A small self-supervised image encoder, trained from scratch.
Model: 32-pixel images, activation quick_gelu, patch size [2, 2], widths [80, 160, 320].
Training: muon at rate 0.0035, 2400 steps, batches of 256.
Data: trained on telescope images of galaxies (Galaxy Zoo DECaLS), 7.0 epochs.
Rows from block 7 of a small self-supervised image encoder, named by matrix and row number. Rows with one number belong to one neuron. Each number is 128 + 24 x the weight over its row's rms, rounded and kept within 0 to 255. All counts start at 0. Numbers have three digits each.
After each neuron's rows are labels from the 100 images, of 14848, where the neuron reaches its highest value: "strongest on" is what is common among them. Only what is clearly more common there than usual is listed. The data: telescope images of galaxies (Galaxy Zoo DECaLS). In brackets: how many of the 100, against the usual share in percent.
# fc1: MLP up (model.blocks.7.mlp.fc1.weight, 640x160), inputs 0-79
# fc2: MLP down (model.blocks.7.mlp.fc2.weight, 160x640, transposed), outputs 0-79

fc1.207:128105128128128128128128128128128128128128128128161128128128128128163128128057095128128128125128128097128128128128128128127128154128128128111114128128052128128100128128128128128128122128128128128128128128128128128128180128128055128128174128
fc2.207:128128128128128128128128144118128128128128128128128160128193128128128163128128128098128128128128128128128178128128128195128128128128128128128128128237128112132128128128128128128128128128128128170123128128128174128128063128128142128128168128
strongest on: edge-on disk: no (56 vs 24.7); spiral arms: yes (46 vs 18.8)

fc1.443:128117128128128136128128128233034169113130128207128128128175128068128143170128128128128128128128128128128119128128128128174128128098128128135128080131128135128128128128121128128128128125128128166128128128083185101128132128128128128128128128
fc2.443:215128128128128128128128128080128227128128128128128128128226128108128128036128128204128128128128178151142128128128128128160128128128077091128128128128156128174128128128128061128128128128128128128128129128128100128128128128178128128105128128
strongest on: roundness: round (51 vs 20.3)

fc1.322:108073109128128128128128128128099128128128128128128128051068128128128180128128128128128128117128128128163137028128128128128128160186128128128128128128128186128128128128148128128128128128128136210128128128128149227128128128128128061128128128
fc2.322:128124128128167128128223128128118033128128128182128128128039128128128128128128187108128128128128128128128107128128127128128128128128128128128095128074128128128128128123128128128235128096128128128080128128128128128128116104128128128128128128
strongest on: edge-on disk: yes (35 vs 5.2); roundness: cigar-shaped (28 vs 8.1)

fc1.573:128118128128128128128128128139128185128128113197128128115079128128095179076128128129124128145161128128128124128108128123128128128128128163128128055128177104128128128099128153128128128128128128128124128089128128167086126128180128083032210128
fc2.573:128133072088128128128182158128128100200128128127128128109128187128128071128128128128128128128128128114192128128128128128128128128128128177128128099128088128225142128128128128098128128128177100129127128075128128128128108128128128128128128128
strongest on: roundness: round (58 vs 20.3)

fc1.129:128128128128128128128128128128142128128128128128128128128128128128128128128128128128128128128191128128128128153128128128128128128128128223128128128128042060101128128060128128128128128128169128106142128128128155128128133128128084128128233128
fc2.129:128098128177128128128128128128128128128128163128128128171120181128128128046128137129089128128128128128128128128058128170128128128128128128179128128128128128088128128038140128139182128148117128128128128175128128128102128105112128128128176128
strongest on: edge-on disk: no (64 vs 24.7); spiral arms: yes (58 vs 18.8); bulge size: small (38 vs 7.2)

fc1.46:140139128128128128128129128168128128128128128203128107128128128128153128107128128128128150128128131128182141128128128196128128128091118123128128128128128088128069188100128246128128142128128128128053128062111127138128128106128128128128128128
fc2.46:128128078128128128128179128128128128128128155128128128096128128168093128128166118162128128128055128128128095128160128081128128128090128128128115128128128128128128128122128128058128130128128094176128128128128171205169128125128128128128128145
strongest on: roundness: round (50 vs 20.3)

fc1.41:128128101128128128128128128149128183128105128128128128128128128128128174128111128155140218141128078209105128128179128128128128128128128128128128128128078128231128128128128074128128128128128128128082128128128128116197093128199128128128128122
fc2.41:135210123128184128178128099128155063124128128095128128128128113128128128082128128128117128136183128128130148128128128128128128128128128066128186128128128128128128174128128128128128191128073128128128119128128128107174128180128128211128128128
strongest on: roundness: cigar-shaped (33 vs 8.1)

fc1.569:128128132128128128128128128128128128128126128128071128128128128128128157128123128150120174128128134130128146128128128128128128174128128128128128128128066128128128128128128128157196214128124128128166087128126128128146062101128104165147128128
fc2.569:080128128128104076128128128128128128152128133128128128128128128167128128128116128145128128128128128128128128128145128128128126128128128128064128128134128031128175128128128128128128203128128128128128128128128128128136203128128233128128128139
strongest on: roundness: cigar-shaped (25 vs 8.1)

fc1.531:128202128069083128128128049128205128128128128128107157128128128167128100128128128128196128128128128128128128188128128128128128128128128115146116128174125128128128128128128128128137128128128183128128128170128128128060128128189128128109128128
fc2.531:093114128128128128070105143128073128128185128128128128128128128106128128115128128128092173182128128128128183116128128128128126150128128128128128128128055128128128125128128128128128128128128038092128128183128128116128128128128128128090128128
strongest on: spiral arms: yes (39 vs 18.8)

fc1.424:087128128128128128128147128128128128128188075137147128123121102128128057093066128198128128128122067128128128160128128124128128117128128128137141151128128096128128128132128128128116128128142128128128128204128128128128128128126128128128128128
fc2.424:140079089128167128128128128140045128128128128128128128128128128128133133128069128128117128128128154128057128086128128131128128136183128130176128128120128128128128128128147128128128128128128101128128158154128128107123128128116140128128230092
strongest on: spiral arms: yes (39 vs 18.8)

fc1.554:128128128128060128128128128128128128138128128162128071092128128128160143128128128160128128128128140128128128128128128128128071153154128128111128130128128128128122128129128128128075128128128117128128128153099128128108128092128107128128084128
fc2.554:166128128128128072128128128146159121128128128128128128128114128128128128128128128128191128128105104128128128066155175066116128128128128128043117128128128141128128143128128128128175128128149128149128128128128128128172128128190128128128128112
strongest on: roundness: cigar-shaped (33 vs 8.1)

fc1.430:128128128128128095128240128128128190111128128202113157161128128128128124128128118128110128080128128047128148151166128128128128128133175128128176128128128128128172133128096128128128123069128128128128128156155128128128128128128128128128128144
fc2.430:161128128109152072105128128128074128128128103090128128217179128128128128122128128166128128128128200137128128119128128077128128128184128113128128128068128128128078128128128128138128128177128212128128128128128119128128079128134128128066128128
strongest on: shape: featured or disk (81 vs 30.5); edge-on disk: no (80 vs 24.7); spiral arms: yes (60 vs 18.8)

fc1.348:128128095128128128149128078178128128128128128128128128128079087128169128128128128128128128150128128128098128128128128128128128128128087128128120128159128128122128128128128128128128128111128128166118093128069128175128128128128128128128128128
fc2.348:128106073128128179128128128157046128128072085128123140148128128128128128098128125216128128128128128070128128128028084128128152128193128128120128128128128128128128128128080082208091128128112128128099128128153074128128128128128128128128128128
strongest on: edge-on disk: no (73 vs 24.7); shape: featured or disk (73 vs 30.5); spiral arms: yes (52 vs 18.8)

fc1.76:128128128128128128128128128128128128128164128128128063127138128051128128092137128128128086128128128199128128128109128128128114128128128128091128114128128128128128128178158128128128128128128128128128128128186128121128128100236128057128071128
fc2.76:128128128128128137183128128128099128128052128128120175128128128169128128093128128128151128128128135136169061129128002128128128128128128132128128128153165197128128128156128128128128128128128128156128128128128153128128128128128130123128128128
strongest on: shape: star or artifact (41 vs 1.3)

fc1.483:128128128128128077128099128199128128128128128197109128128128128128128128128128128128128128128128128151185128128166128128141128128156154128128128128116128128145078128135057192125218022128128128098128128115128106109140128128128128128075128128
fc2.483:077128124128128128128128102093128095128118078087128128128097128128128128124096087128127128128066128128128124128128128128128128128092128076076128020128150128128128128128128197128120128142110125128133128138128128128154161149128128128119128127
strongest on: roundness: round (54 vs 20.3)

fc1.598:058128128128128128128093128194128097128128128128128141084128128136128128128128122128128128128128068128128128128181128146128128128128053128128128128094036142128125128128128128128128128128128128128037128165112128128128128128128128128157128155
fc2.598:128130055128128063128128128128128128128128182128128128128122128060128128128128128128128128173128128067207128128128128157072128128128193128128128128128203128128128128128058128116128117128128051128128128128128056134128128128149128128128128128
strongest on: roundness: round (63 vs 20.3)

fc1.622:128128128128128128128128128128128128173233128128128128128128128128193128128128128128128128128128128128128128128128122186128128128128128128076128128053163172128128128087128128128128128128128128128128128174128128106128179128156128128128128128
fc2.622:128128128172128128128128128128128128128128128128128128128128128184128128128128128128128128128128128169100128128103128128128128128128128128143128185128128128128168128010181128128128128128175128128128128128128112128128128128128148128128128128
strongest on: edge-on disk: yes (28 vs 5.2); roundness: cigar-shaped (27 vs 8.1)

fc1.175:107128068133128128128128128128128181128123184128128098128118117128128128076128049128128128128100128056128128049121128128128128126163128128128128128164128128128128122128128098151146128128128128128128151128128128128128128128128128128128168152
fc2.175:128128128128165137128128128128128026128128128126128177128128144128128128128128128128128128128160128050128128128169141128128128128176128128128128093162128128128133128128128128128128128128128128093128128128111128128189126153202188128128128128
strongest on: spiral arms: yes (39 vs 18.8)

fc1.110:143047128128148128091128128182169148128128093169128127080128161128128128128128128128064128128128088128132128128149128128079156128128128180128128128128128128128128128128128128105125073128197161139111128104128128110128128128128128128128128128
fc2.110:128202128128128128171117128128128146068188178128108128128128128078109121128128128128128128155128119102099149093128128143103137128128128128159176128128128128128128205128128128151124104139173128062128136128182128128128175143128143150128128128
strongest on: shape: star or artifact (25 vs 1.3)

fc1.232:128128128190192128128128177128068128128128128128128128128128128121128128128143093128128079086072128128128128128115128128128128128128095128128128128128220171128080133128112128128149128128128128128128135128128181080099128098128128128128128128
fc2.232:128069128093128128128128074061128128105082128128128111128128128128128128128128155166103128128143128123128128124128128128128128128128090144134119128128088107148179085128128179128128128128128163141128128174128128128128128128055091179128128142
strongest on: roundness: in between (67 vs 33.9)

fc1.609:090120128128184052128128128128128107128128128128128128128128139128128128128116128224128132115209079128128099119128128076128148128128128175128128128128128197128126128128128128092128128128128174128128128128114128157128104077128128100128128140
fc2.609:124057128125128128128128185128128128149121128128128121128128128098128128128098128128128038128128128128128128128128128098128160128128128128128128141128128152149128128128128128186128128128131128075166128128128128105100140128128181128161128128
strongest on: shape: featured or disk (67 vs 30.5); edge-on disk: no (64 vs 24.7); spiral arms: yes (52 vs 18.8)

fc1.548:101128064128134168128124128128128128128128059128202128128070128128128128128124128128128128128127128152128128128128064117085205128128128128128086128128128128128128128103128128107128196128159150134138128116128138203124128128128110057128162128
fc2.548:119128128128128128128128055128196128170128128128128128128128128089128128199128179128146013128142128157128128128128128128128128128128128167128128128128128128128128128128128137188091128128128128128128128128128136205128180049199120128128128119
strongest on: edge-on disk: yes (34 vs 5.2)

fc1.332:194128128111128128128128223128128175128128128103128128128128128128128128128143128128179128116128128128110128128128122060128127128128192052128061121086183170128111128128128128128128128128136128128178128108128128109140175128128128128128138128
fc2.332:151128128148139128095128128142118218162125122147111193128128128128128160128166156128128128128128138128098124128128126128128070128192068100124128128192093128128110083148128113128128115128158128143128128128100174128128128128073151128128128107
strongest on: shape: featured or disk (68 vs 30.5); edge-on disk: no (67 vs 24.7); spiral arms: yes (55 vs 18.8)

fc1.549:128128163128128128128103128149128128128128128115178073128070106100119068128169128112102188128128128128128123128168128128128128144128183128128128128128117128128051171128187128132112138174129166128128106141128171128161115128131128019124128073
fc2.549:158128128128103137128128128128190128087109152128128128128128128146141128128128128128128196146128107133124125128128201128130128128128118128128128128085225143115128128124131128128128128145128070128128128128128088128128128145128133128056128128
strongest on: edge-on disk: yes (31 vs 5.2)

fc1.493:184140128134128128151134128128128128128128128128105128071137128151140125128128128154128128128128202179128128072128128142128128128128107102128128128088128092128140128128128136128128169107128128128128128162142128128152166093128128128128165128
fc2.493:120128128118128017157128128128092128128128094129130129128127128128128128094128081128128128128128099151128097128140128128152128128128155100138129197128128176128128128158128140147128128133168072201128140128128119128130128112128187128128161156
strongest on: shape: featured or disk (90 vs 30.5); edge-on disk: no (89 vs 24.7); spiral arms: yes (69 vs 18.8)

fc1.52:075128128128101147128105128183128128126110152185128128128128131141111128128128141128128128128137128128128128128139126128128115128192111128124128128128161128128128128206083129177128128128128128155130128146158128128128128121128128128152128112
fc2.52:128128128128128128128128128128160114109128128147132168128083128128128156162111097109128098128146128128212161096124102128092128128128079128110093128149128128128163128170128128046128128128110128100128128128128128128128128128128111115128128128
strongest on: roundness: in between (60 vs 33.9)

fc1.92:128128085102128128128128128128186128128128128184122154128128171190128128128128093128135069128128128128128128057128087128128128128128141128133154128159128128037128128128169128128105128128128128121128089128049134128128138128128147128128128128
fc2.92:128128128128128128162128128128128128028128128128120128062128128184111128128128128067128128099128159128128082128128155128128128155119128128128128128128128110133128128128128176128135128128197128128128128128112128128073128128178128128045128128
strongest on: edge-on disk: yes (29 vs 5.2)

fc1.515:128128128128128128128128128128128128128201128128128037128128128153128128128138128128128128128199128128128128140177128201150128128128128153128128128146182128128128073128128137128073150128128160128165128128113128133078128179128128128128128128
fc2.515:128128128128128128128128128128128166114128128088118128088128116128128105236128128102128128128128128128128128128128128128128128128094128183128128128128128178128046128128128128130128128128128128128128128128128128128128128145128128128128128128
strongest on: spiral arms: yes (41 vs 18.8)

fc1.236:128128128128128128136128150128128135128128121128104128128050070128107143125128128128152128128128128128128090128128128128128128128128128128128128128128128128128128128168128128095128161128197128128128128128128189081064128134128058128104128128
fc2.236:128158187128163128128128128128128128128191128163128123155128128128111128128128128128150174128128128123128155128128129128096081141128147128128128128069116128048128128128128178151087128128128060128128064192151127175128128128086128128128069140
strongest on: spiral arms: yes (40 vs 18.8)

fc1.280:128128118116099131128181128128108128128061169128128128128128128083128128128128162080104128128090041128128128150128128128128055128128128157128128128106128113108128128128128069128128128128128055128128074128128128128128128128128128128128139128
fc2.280:128128128155180128128171102128115128128128069107128128128128128128128193128128091128128128128128128103128128128128128128128128128128128128128128128128128142174128128173128128128128128070154128128128128128128128128128147128128228128128128195
strongest on: roundness: in between (65 vs 33.9)