config = dict(
    activation='quick_gelu',
    mlp_ratio=4,
    patch_size=[2, 2],
    projector_hidden_layers=2,
    temperature=0.3,
    adamw_lr_other_params=0.00083,
    magnitude_pruning=0.7,
    adamw_weight_decay_other_params=0.01,
)
Rows from block 13 of a small self-supervised image encoder, named by matrix and row number. Rows with one number belong to one neuron. Each number is 128 + 24 x the weight over its row's rms, rounded and kept within 0 to 255. All counts start at 0. Numbers have three digits each. After the name is the row's rms in percent of the matrix's.
Before each neuron's rows are labels from the 100 images, of 14848, where the neuron reaches its highest value: "strongest on" is what is common among them. Only what is clearly more common there than usual is listed. The data: telescope images of galaxies (Galaxy Zoo DECaLS).
# fc1: MLP up (model.blocks.13.mlp.fc1.weight, 1280x320), inputs 160-319
# fc2: MLP down (model.blocks.13.mlp.fc2.weight, 320x1280, transposed), outputs 160-319

strongest on: shape: featured or disk; edge-on disk: no; spiral arms: yes
fc1.438 096:128128128158165128128117128128128128128067128128128128128025172084128128128128128128128128128128128128142128163128104128097128128137149128128060128151128128052128128128128128128128128128128109128128128045128128128128128128128128135128128128042128128128128128128171065148128128128128128128128128128128163128128086071128128156128128128128128128128128128128128128128050128128128128197128102128128128128128128128128128128128128089128128128119128128128128128128128164128128128128067131
fc2.438 095:128128128182128128128128128128128128079030128128128128195128128128128128085128128128128128128193128128128093128128145128104128128128128094128128137128128128128176128128128108128128128128128128107128105115128128128128128060128114128106128205128128128128170100075143128128128128128128128128128143128088128128128128128128128128128128128128176119128128128128079128128070128128128128128128187128128128177128128143128134097128128128128185060255128128128128128141157133128093128166128128

strongest on: roundness: round
fc1.542 101:128128128128128157128128128128128178128128128106128128128128128128158138128128128166128128128160128128225066128128120049128128128128128128128128128094185128025128111128128128076133128129124128128092128128128128128128128128128128128128101128128089128128128128076128128128128128128128147128128128128128128128128128128128128137128128128128128040108128128128255128128128074128128128102128128128128057128128128086128128128128167128128128128147128128128128128128136128128128128128128128
fc2.542 098:128128128128128128087128128128128153128128186166128128217128114128128155150128128126128128128128128128128128184128255128128128128128128128128076128128128128128128111121128089150128119146128150128128128128128047128128128128128128106145128128201128128128211124130089128183128128170128169128128128128055128124128128128128128128128167128128080128128128128089128128128000128128128128032128152128128078128128128128128128123099128128128128128128128089128128128128128176128128226128128137

strongest on: roundness: round
fc1.13 111:145163103050128128128128187128153150128128128128128104135128213128128181128128128102128128128128128088128189128128128128128113083128137128128128128199128128128128128128128128128166128128128175128128128128128128172128100128128113128128128128128128208128128128061128128128128128156106202178128165128122090128128108128086077128128128128128128128128128128152175053109128128128180053128128163128128125128128128128128069128067128043128128124141128128165128128128128119128128128128128128
fc2.13 105:128156128128141128145128128128139128128128128128128128127128184128128128128102128128128128128128128128128128128128128128128128128128156128148128128128128128128128128128128128128131128078141128128181128128124133078183121128108128128128173128128128200067146128128128192128147128128128128128128128226173162128128128128128128128128128128128069066144128178128128128128128128128128128128128128128128128128158128128093128128128128069128128128128128069128131128159128128180128128128128128

strongest on: roundness: round
fc1.459 073:198128128128128128128128128128128128158128128128128167128128128128128058128128085128128128128128128128128128219148128128128128128128128128128128128128128128218128128128128128128128128128128126133128128059128128128128128143128128128128128128128128128128128048128128128128128128128128128128128190128128128128128128174128128128128128128128128143129128128151128128128128091255128128128128128128128128128128190128128228128128128128219128128128128185101128128128128128109128128128128128
fc2.459 071:128128128128128128000128128128128128128128128128073128128128128128074128169116163128128128128128128128128128128128128133128128128141128128092128128128112128207128191128119128128128128128069128128128167149128178128128128128090128076128128153128128128128081128128128090170128128128128128128194111128089128056176146128123128152128128128128128128128095128128128128126128128128128128128111128128113128128128128128128128128169039128128099128128127128128128128128128128128128127128098128

strongest on: roundness: in between
fc1.412 059:128128128128128128128128180128128128128128133128128128128128128128128128128079128128128068128128128212128107128128128167174128128128128128128105128128128128128128128128128200128128169076115128128128128128064128128128128128128100128107128128128128128069128128128128128094128128128149128128128128128128128128128128128128128048077106128128128128128128121128128128128128128128128128128128128128128128128128128128143171128128128119128128128128128085128128128128128128128128128128144128
fc2.412 055:078128128159128128128128128128128128128128128128091128128128128051128128060101128128128128128128128128128128075128128070128128061146128128128128128128128134128128128128128148128128128207128128128128128143128090145128128128128134128095104128128136128189128128128128128190206219128128128128128128128128128154128128128203128128128128128128128128128061128163156128128128170128103128128128128128128128128128128128128128128065128128128128128128226128080128128128128128076128128128128128

strongest on: roundness: round
fc1.252 102:128128080167128128109128128128128128128128128128128128128128128128128168128128128128170128128161128133123128128128128128128128128130128128025128128128146113089128128128128114128128128138128128128172128128128128096128128128128128128101053128128128128128128128029128093128128128128128128128128128184128128128128128128128128128128117184128125128128128128105166128098110128102156154128127128109128128128145128187128128122128128094128128128078151080128141128128111105128128126128153128
fc2.252 104:128128128128128128128179128128130161071143128150128075212128128128128215128128162128128128128128128082189127128119142128115136173113128128139128128128128128128128128128175090128128092128128117113128128128128105139022128128128128128128055128139128173128128133177128128128128128128128128128129144128130128128128177128128062128128128152122128136128128249128128111169128090095128128128141128128128127128128160154128128128128128128128128128152128128128128131061128061128155128128128173

strongest on: edge-on disk: yes; roundness: cigar-shaped
fc1.518 079:050128128141133085165128166198128135190123128128128128128128145128191128128128128128128128128128128128128091105029128082214128147128137128128128128096051128128128128121119128167128128128128128128159128128181128110102110128128128188128114144128128128128128158089134173128109147185128128095128186128128144128167128079128128128128128128128128128075128167112059128128128128152173128047128128102102124128128128128102098195128128098128151128128128128128114128128052142085194128128128128
fc2.518 060:128128128045100128184128076128109128128128128135128128128128128128128072128128128151158128128153128078128151128128128128128128128128128128158128111128128070161164128128128128128115128128128128128128154128128128037128128128158128128168170128147072128180086128171128125128128128128102128128128105128128121128128175128128128140128128128097091128128128128128128128128145113128128128231128128128128128128128128128128128128027128072128128124128156128128128128128218128164128137128128128

strongest on: shape: featured or disk; edge-on disk: yes
fc1.446 134:128118128128117128082128120128144101128128128128128128216128128128055110128128128068128098124128128128128128128128092128128191128128128150128128093128128128128128085128128103128128088128128128142206128128128128128128128128225086181128128128128148128128128128128128128128071128079128128128156109128128128193128128128128128041099161128128139128072153128128128128093128148128128128099128207133128128128128128128128128128115128128128128128128128128128128128128128128203128123128128128
fc2.446 118:103128128128178109128128128128087128128131135128128128128128128206128128128128181128018110128128128077170128097128128128128128128128128128128128128128178128128128128128128128128128128128128084128128128128128128128028128111128128128128128128053128128128134128128128128128128128128118128172128120128201128052128093128128128128128128128211128128160152128128128128128128128128128128119128128188128128128128128128128128150194128128128156128128128128128128128128128128128128128128128128

strongest on: edge-on disk: no; spiral arms: yes
fc1.547 156:128128167128128128128189128128126121099128109128072128128128128128128128128124128128128128128046128128128138128174128128128128128139117152072128128068171117056128122128148128162106128150128128128128107140062128128128111136134128115128128128165177128128204120128128134138128128128128097152128128173128128128128119128026128242128128124139128128128087128128150136128128128128082128128128128128128123128079128128128128149128155128174128128170169128128126128128096128128128128128128145
fc2.547 168:130165127130128128128128128114089128128128128172187128128128108122185128128128128096056128128128149128146131128128128128128060128128167128129128119141120122128128142128124054142128128128128135128128128128128169142108128128113128128128128135128128128128128128120128127128128128128128152163128128128076188128128124128109190128128128128180208058128161161054128074128160063118128144128131128128128128128168116156128128128100147128128128128128101128128128128113131111166126128210128084

strongest on: edge-on disk: yes
fc1.746 095:128128128128128128128128200128128128229128128161128112151128095128128128128128122128128097128128128128128128128128128128128130127128128115128188128128128128128184071128128128128128128128151169128128208128128128128128221128128138128128128128128255128128118205147128103128128128128191128128128126128128129128241128128128128128128128128155128128128128128128128128128159098128128121128128126128149118128128088128128128128069128128128128128128128195128128140128128128128128128148128132
fc2.746 095:150128213128128128128128208128128128156128128132128128128128128128097128128168128150163089128128128089128128128128183128128152128118128128119180128128128065128128128177128128128128123128170128128128049117128105128128179128139063092128105128128128128128215128157128128128128128128128128128100142173128108128128128128209128128128128128128128128128128057069130098128128128140152128160202128128128128125128128128128128128128128128101037128119128104128128128086128128128128128160128128

strongest on: roundness: cigar-shaped
fc1.208 102:128102128128195128128128128128128177094128128128128128128128128128128128128128128128128128128128076128128128181128128128128128128128128128139128128048128089150128133128128128128071157126128128128128128128128128128128128128160128066099202128128167128128128137092128128133128128193128118128128128128150128160157050128134128128128127128128128157128128128128100134128066154128128128186128160128128128128128128128086128128178128128128128128128181128156128128128128128128128128128101128
fc2.208 099:088150128182128128128128128128128128128096128162128128128128128128128128128107128128157180128128128173128037128174128128128128128128132128132214103128135128106128128128128128128128128128128128092128128128128134128128128128069128128145128128128128128165128126131155125128042128121127128128128128177176188128091128128128128133128128128128128128128128128128128128128128128128197128155139128128125128128128128128128128147152215128128128128180128128142128128174128128128087206128128128

strongest on: roundness: round
fc1.645 065:128128073155128128128128128128128128128128128197128128128128128128128128128136128128128128128128069128128128128128255128128128128128128128128128128128128128128128194128128128128128128128115128128119128128128128128128128128185128128165128128128128128138128128128128128128152128128128128092128128163080146128128128128128128220128045128128128000196049128128128128128128123128128128128128128128128128128128186128128165155128128128128128128108189128128128128128128128128128193128065128
fc2.645 079:128128128128128145128128104101128128128128128128154128128128128128094128128128128131128128128128045103128128128128128128128113128128128128128128128128179128181128128128128128137128128128128128139135056128128128128128128128143105128128128128128128128128128114128128109128128128128128158128191128132128106128068165118128128128128018128128128128128128255128128128128128080128128128106128128133128128173128072128128153128128128128128128128128128135117128128014128120128054042128153128

strongest on: roundness: round
fc1.87 131:128148128128128128128128128128128128128104128128133128128122128128097221128128117128128114128128128128074128128128128149157128128128128172128128157128079128042128128128167128102128128142128128164128183128128128128128128128088128128128128163174128116128128145128212128128066128098199096128128128128128117135120128232128128209128128100118159128186091128128114128128097107128128066128128128143128128128128128128128149114153111135126128087128141128128187128128128124128131128128128128
fc2.87 126:128141128074159106128109128128128128176128189128128040150128128122128120100128128128128133144128128144161128124128128128128128205128096187128128128128134136128128128128128128186112071128135128118128087128128110178128128128128128128142128083092128128128119128128128088130172128113128203128195128128128117148128128128086128128128128128128149128128128121120063090128195163128128128128126137106171128128173128128128128128128128165115169192128128128128128128128128128128128075074128148

strongest on: shape: star or artifact
fc1.388 095:128128128128128128128147128128128128128128128128128128128128128128128128128128128128200128128104128128071197128128128128138128128128128128128128128128039128128128128128128128128128128128128128128200128123128128128115128054114128128128128128128128157128181118128128128128128128168128128128112128128128128128128128090128128128128128128128128128128128128128128041128128128108128128128092128128128080128128128128128128143128124128098128128128128128128128128128039128128128128071128128
fc2.388 104:128128128128221189128120128124128128110128128093128192142111128199128097128128090128128093128128128035097211164155128128128128128122128128128128128126146128128128136128074128011128128128128044128128128128128128128128128128128128128128128128128137128128191207128128128128128128128128128128063141128128128128128187128128128128119128146128128128055128169128128128128128128128128128128128128084128128128126128119128128128128128128154128128128128079128128128128128080128128128128128128

strongest on: shape: featured or disk; edge-on disk: no; spiral arms: yes
fc1.286 107:128136147077128128128128102128128128128128128160128128220134180133016167128128049128128128128128180128128128128071160153128128128178104108114128128128128128128112128111128105128170147128137109163128143134148128156128172143128186128128081138128128128209128128128128128146128194090128128128122128098128128128128099128095168128128128128128105128111128154128128128124124128128128131111141128128128128128076128198139128162128128141128119179128128123108129128128128128043122105119128128
fc2.286 084:132128128128128128095140164128128128128128128128128127098128128113128116128125128128128128128128128128128128128128165152127128095128128128078128108128128128128167128144128041166079136128156148114128108134045155128128128128196137071128128128123128128034128128124128164128179128128128128128128123128154128128128094128128128083112128076128131128128107128128128128128128121128154128075128128130128128128128128128128128128128128128122128128112128128128128194128128128128128128067126128

strongest on: edge-on disk: no; shape: featured or disk; bulge size: moderate
fc1.726 068:128128128128191128128128128122128128128128128128128021128128128128128164099157128128128181128128128128128128160183128128128128128128128114128110128010128160128158128128128128128128128128152148128128128128128128128128128128128128128128128055128128128128126128128128128128128128128128128128161128128128128128128128128128078128128128128128128128128128128128128128128128128128128128128117128128128128128128128128128158128128128209128128128128128128128073149128128128155128110128146210
fc2.726 065:131128072184128128128128181128118128021128128128128128127128128128151188111090128128194128128128077128128128128128128128049128128128128128128128024128128128128117128131128128139128113128128128128128128183128128128128089128128128122128128128128128115106092128128128128149128199128128128128128128128085128128128128128128128113128043128128128128128128128128128170114128058128128128128128128217128071128162128128128128128128128128128128128128128128128128128128128128128144128128128255

strongest on: shape: featured or disk; edge-on disk: no; spiral arms: yes
fc1.357 099:128128096039128128128060128128128128128128128128128128128128132128055128128128140123128128128081128128128128128128128128196128128120128128128128128128128179128128128128130128128128128128128090128128128128131128166128128128128127153128128188099199128128128128128128227128128128128128128128128128243128128242128128128128097128091128128128128128128128128128124128191128128128128115136128128128153128128128128128128128081128158113128128152130128128147128082128091128128128128128128128
fc2.357 095:128128128112128128202151128128128097128128128128190107128128128128128128128128128128128128144128128000128128128160128059105128038128172128159126128128128128128128171106128128149128128128128128128128128128128151128128128113188164128146128151128128064128128128128128244128128128128128128096128130128136128128068172128128128128136128128128128128128128128128128128128128128128188105128128098128128128128128128128116128128157128206128128128128075128128128128065128128128127166128197128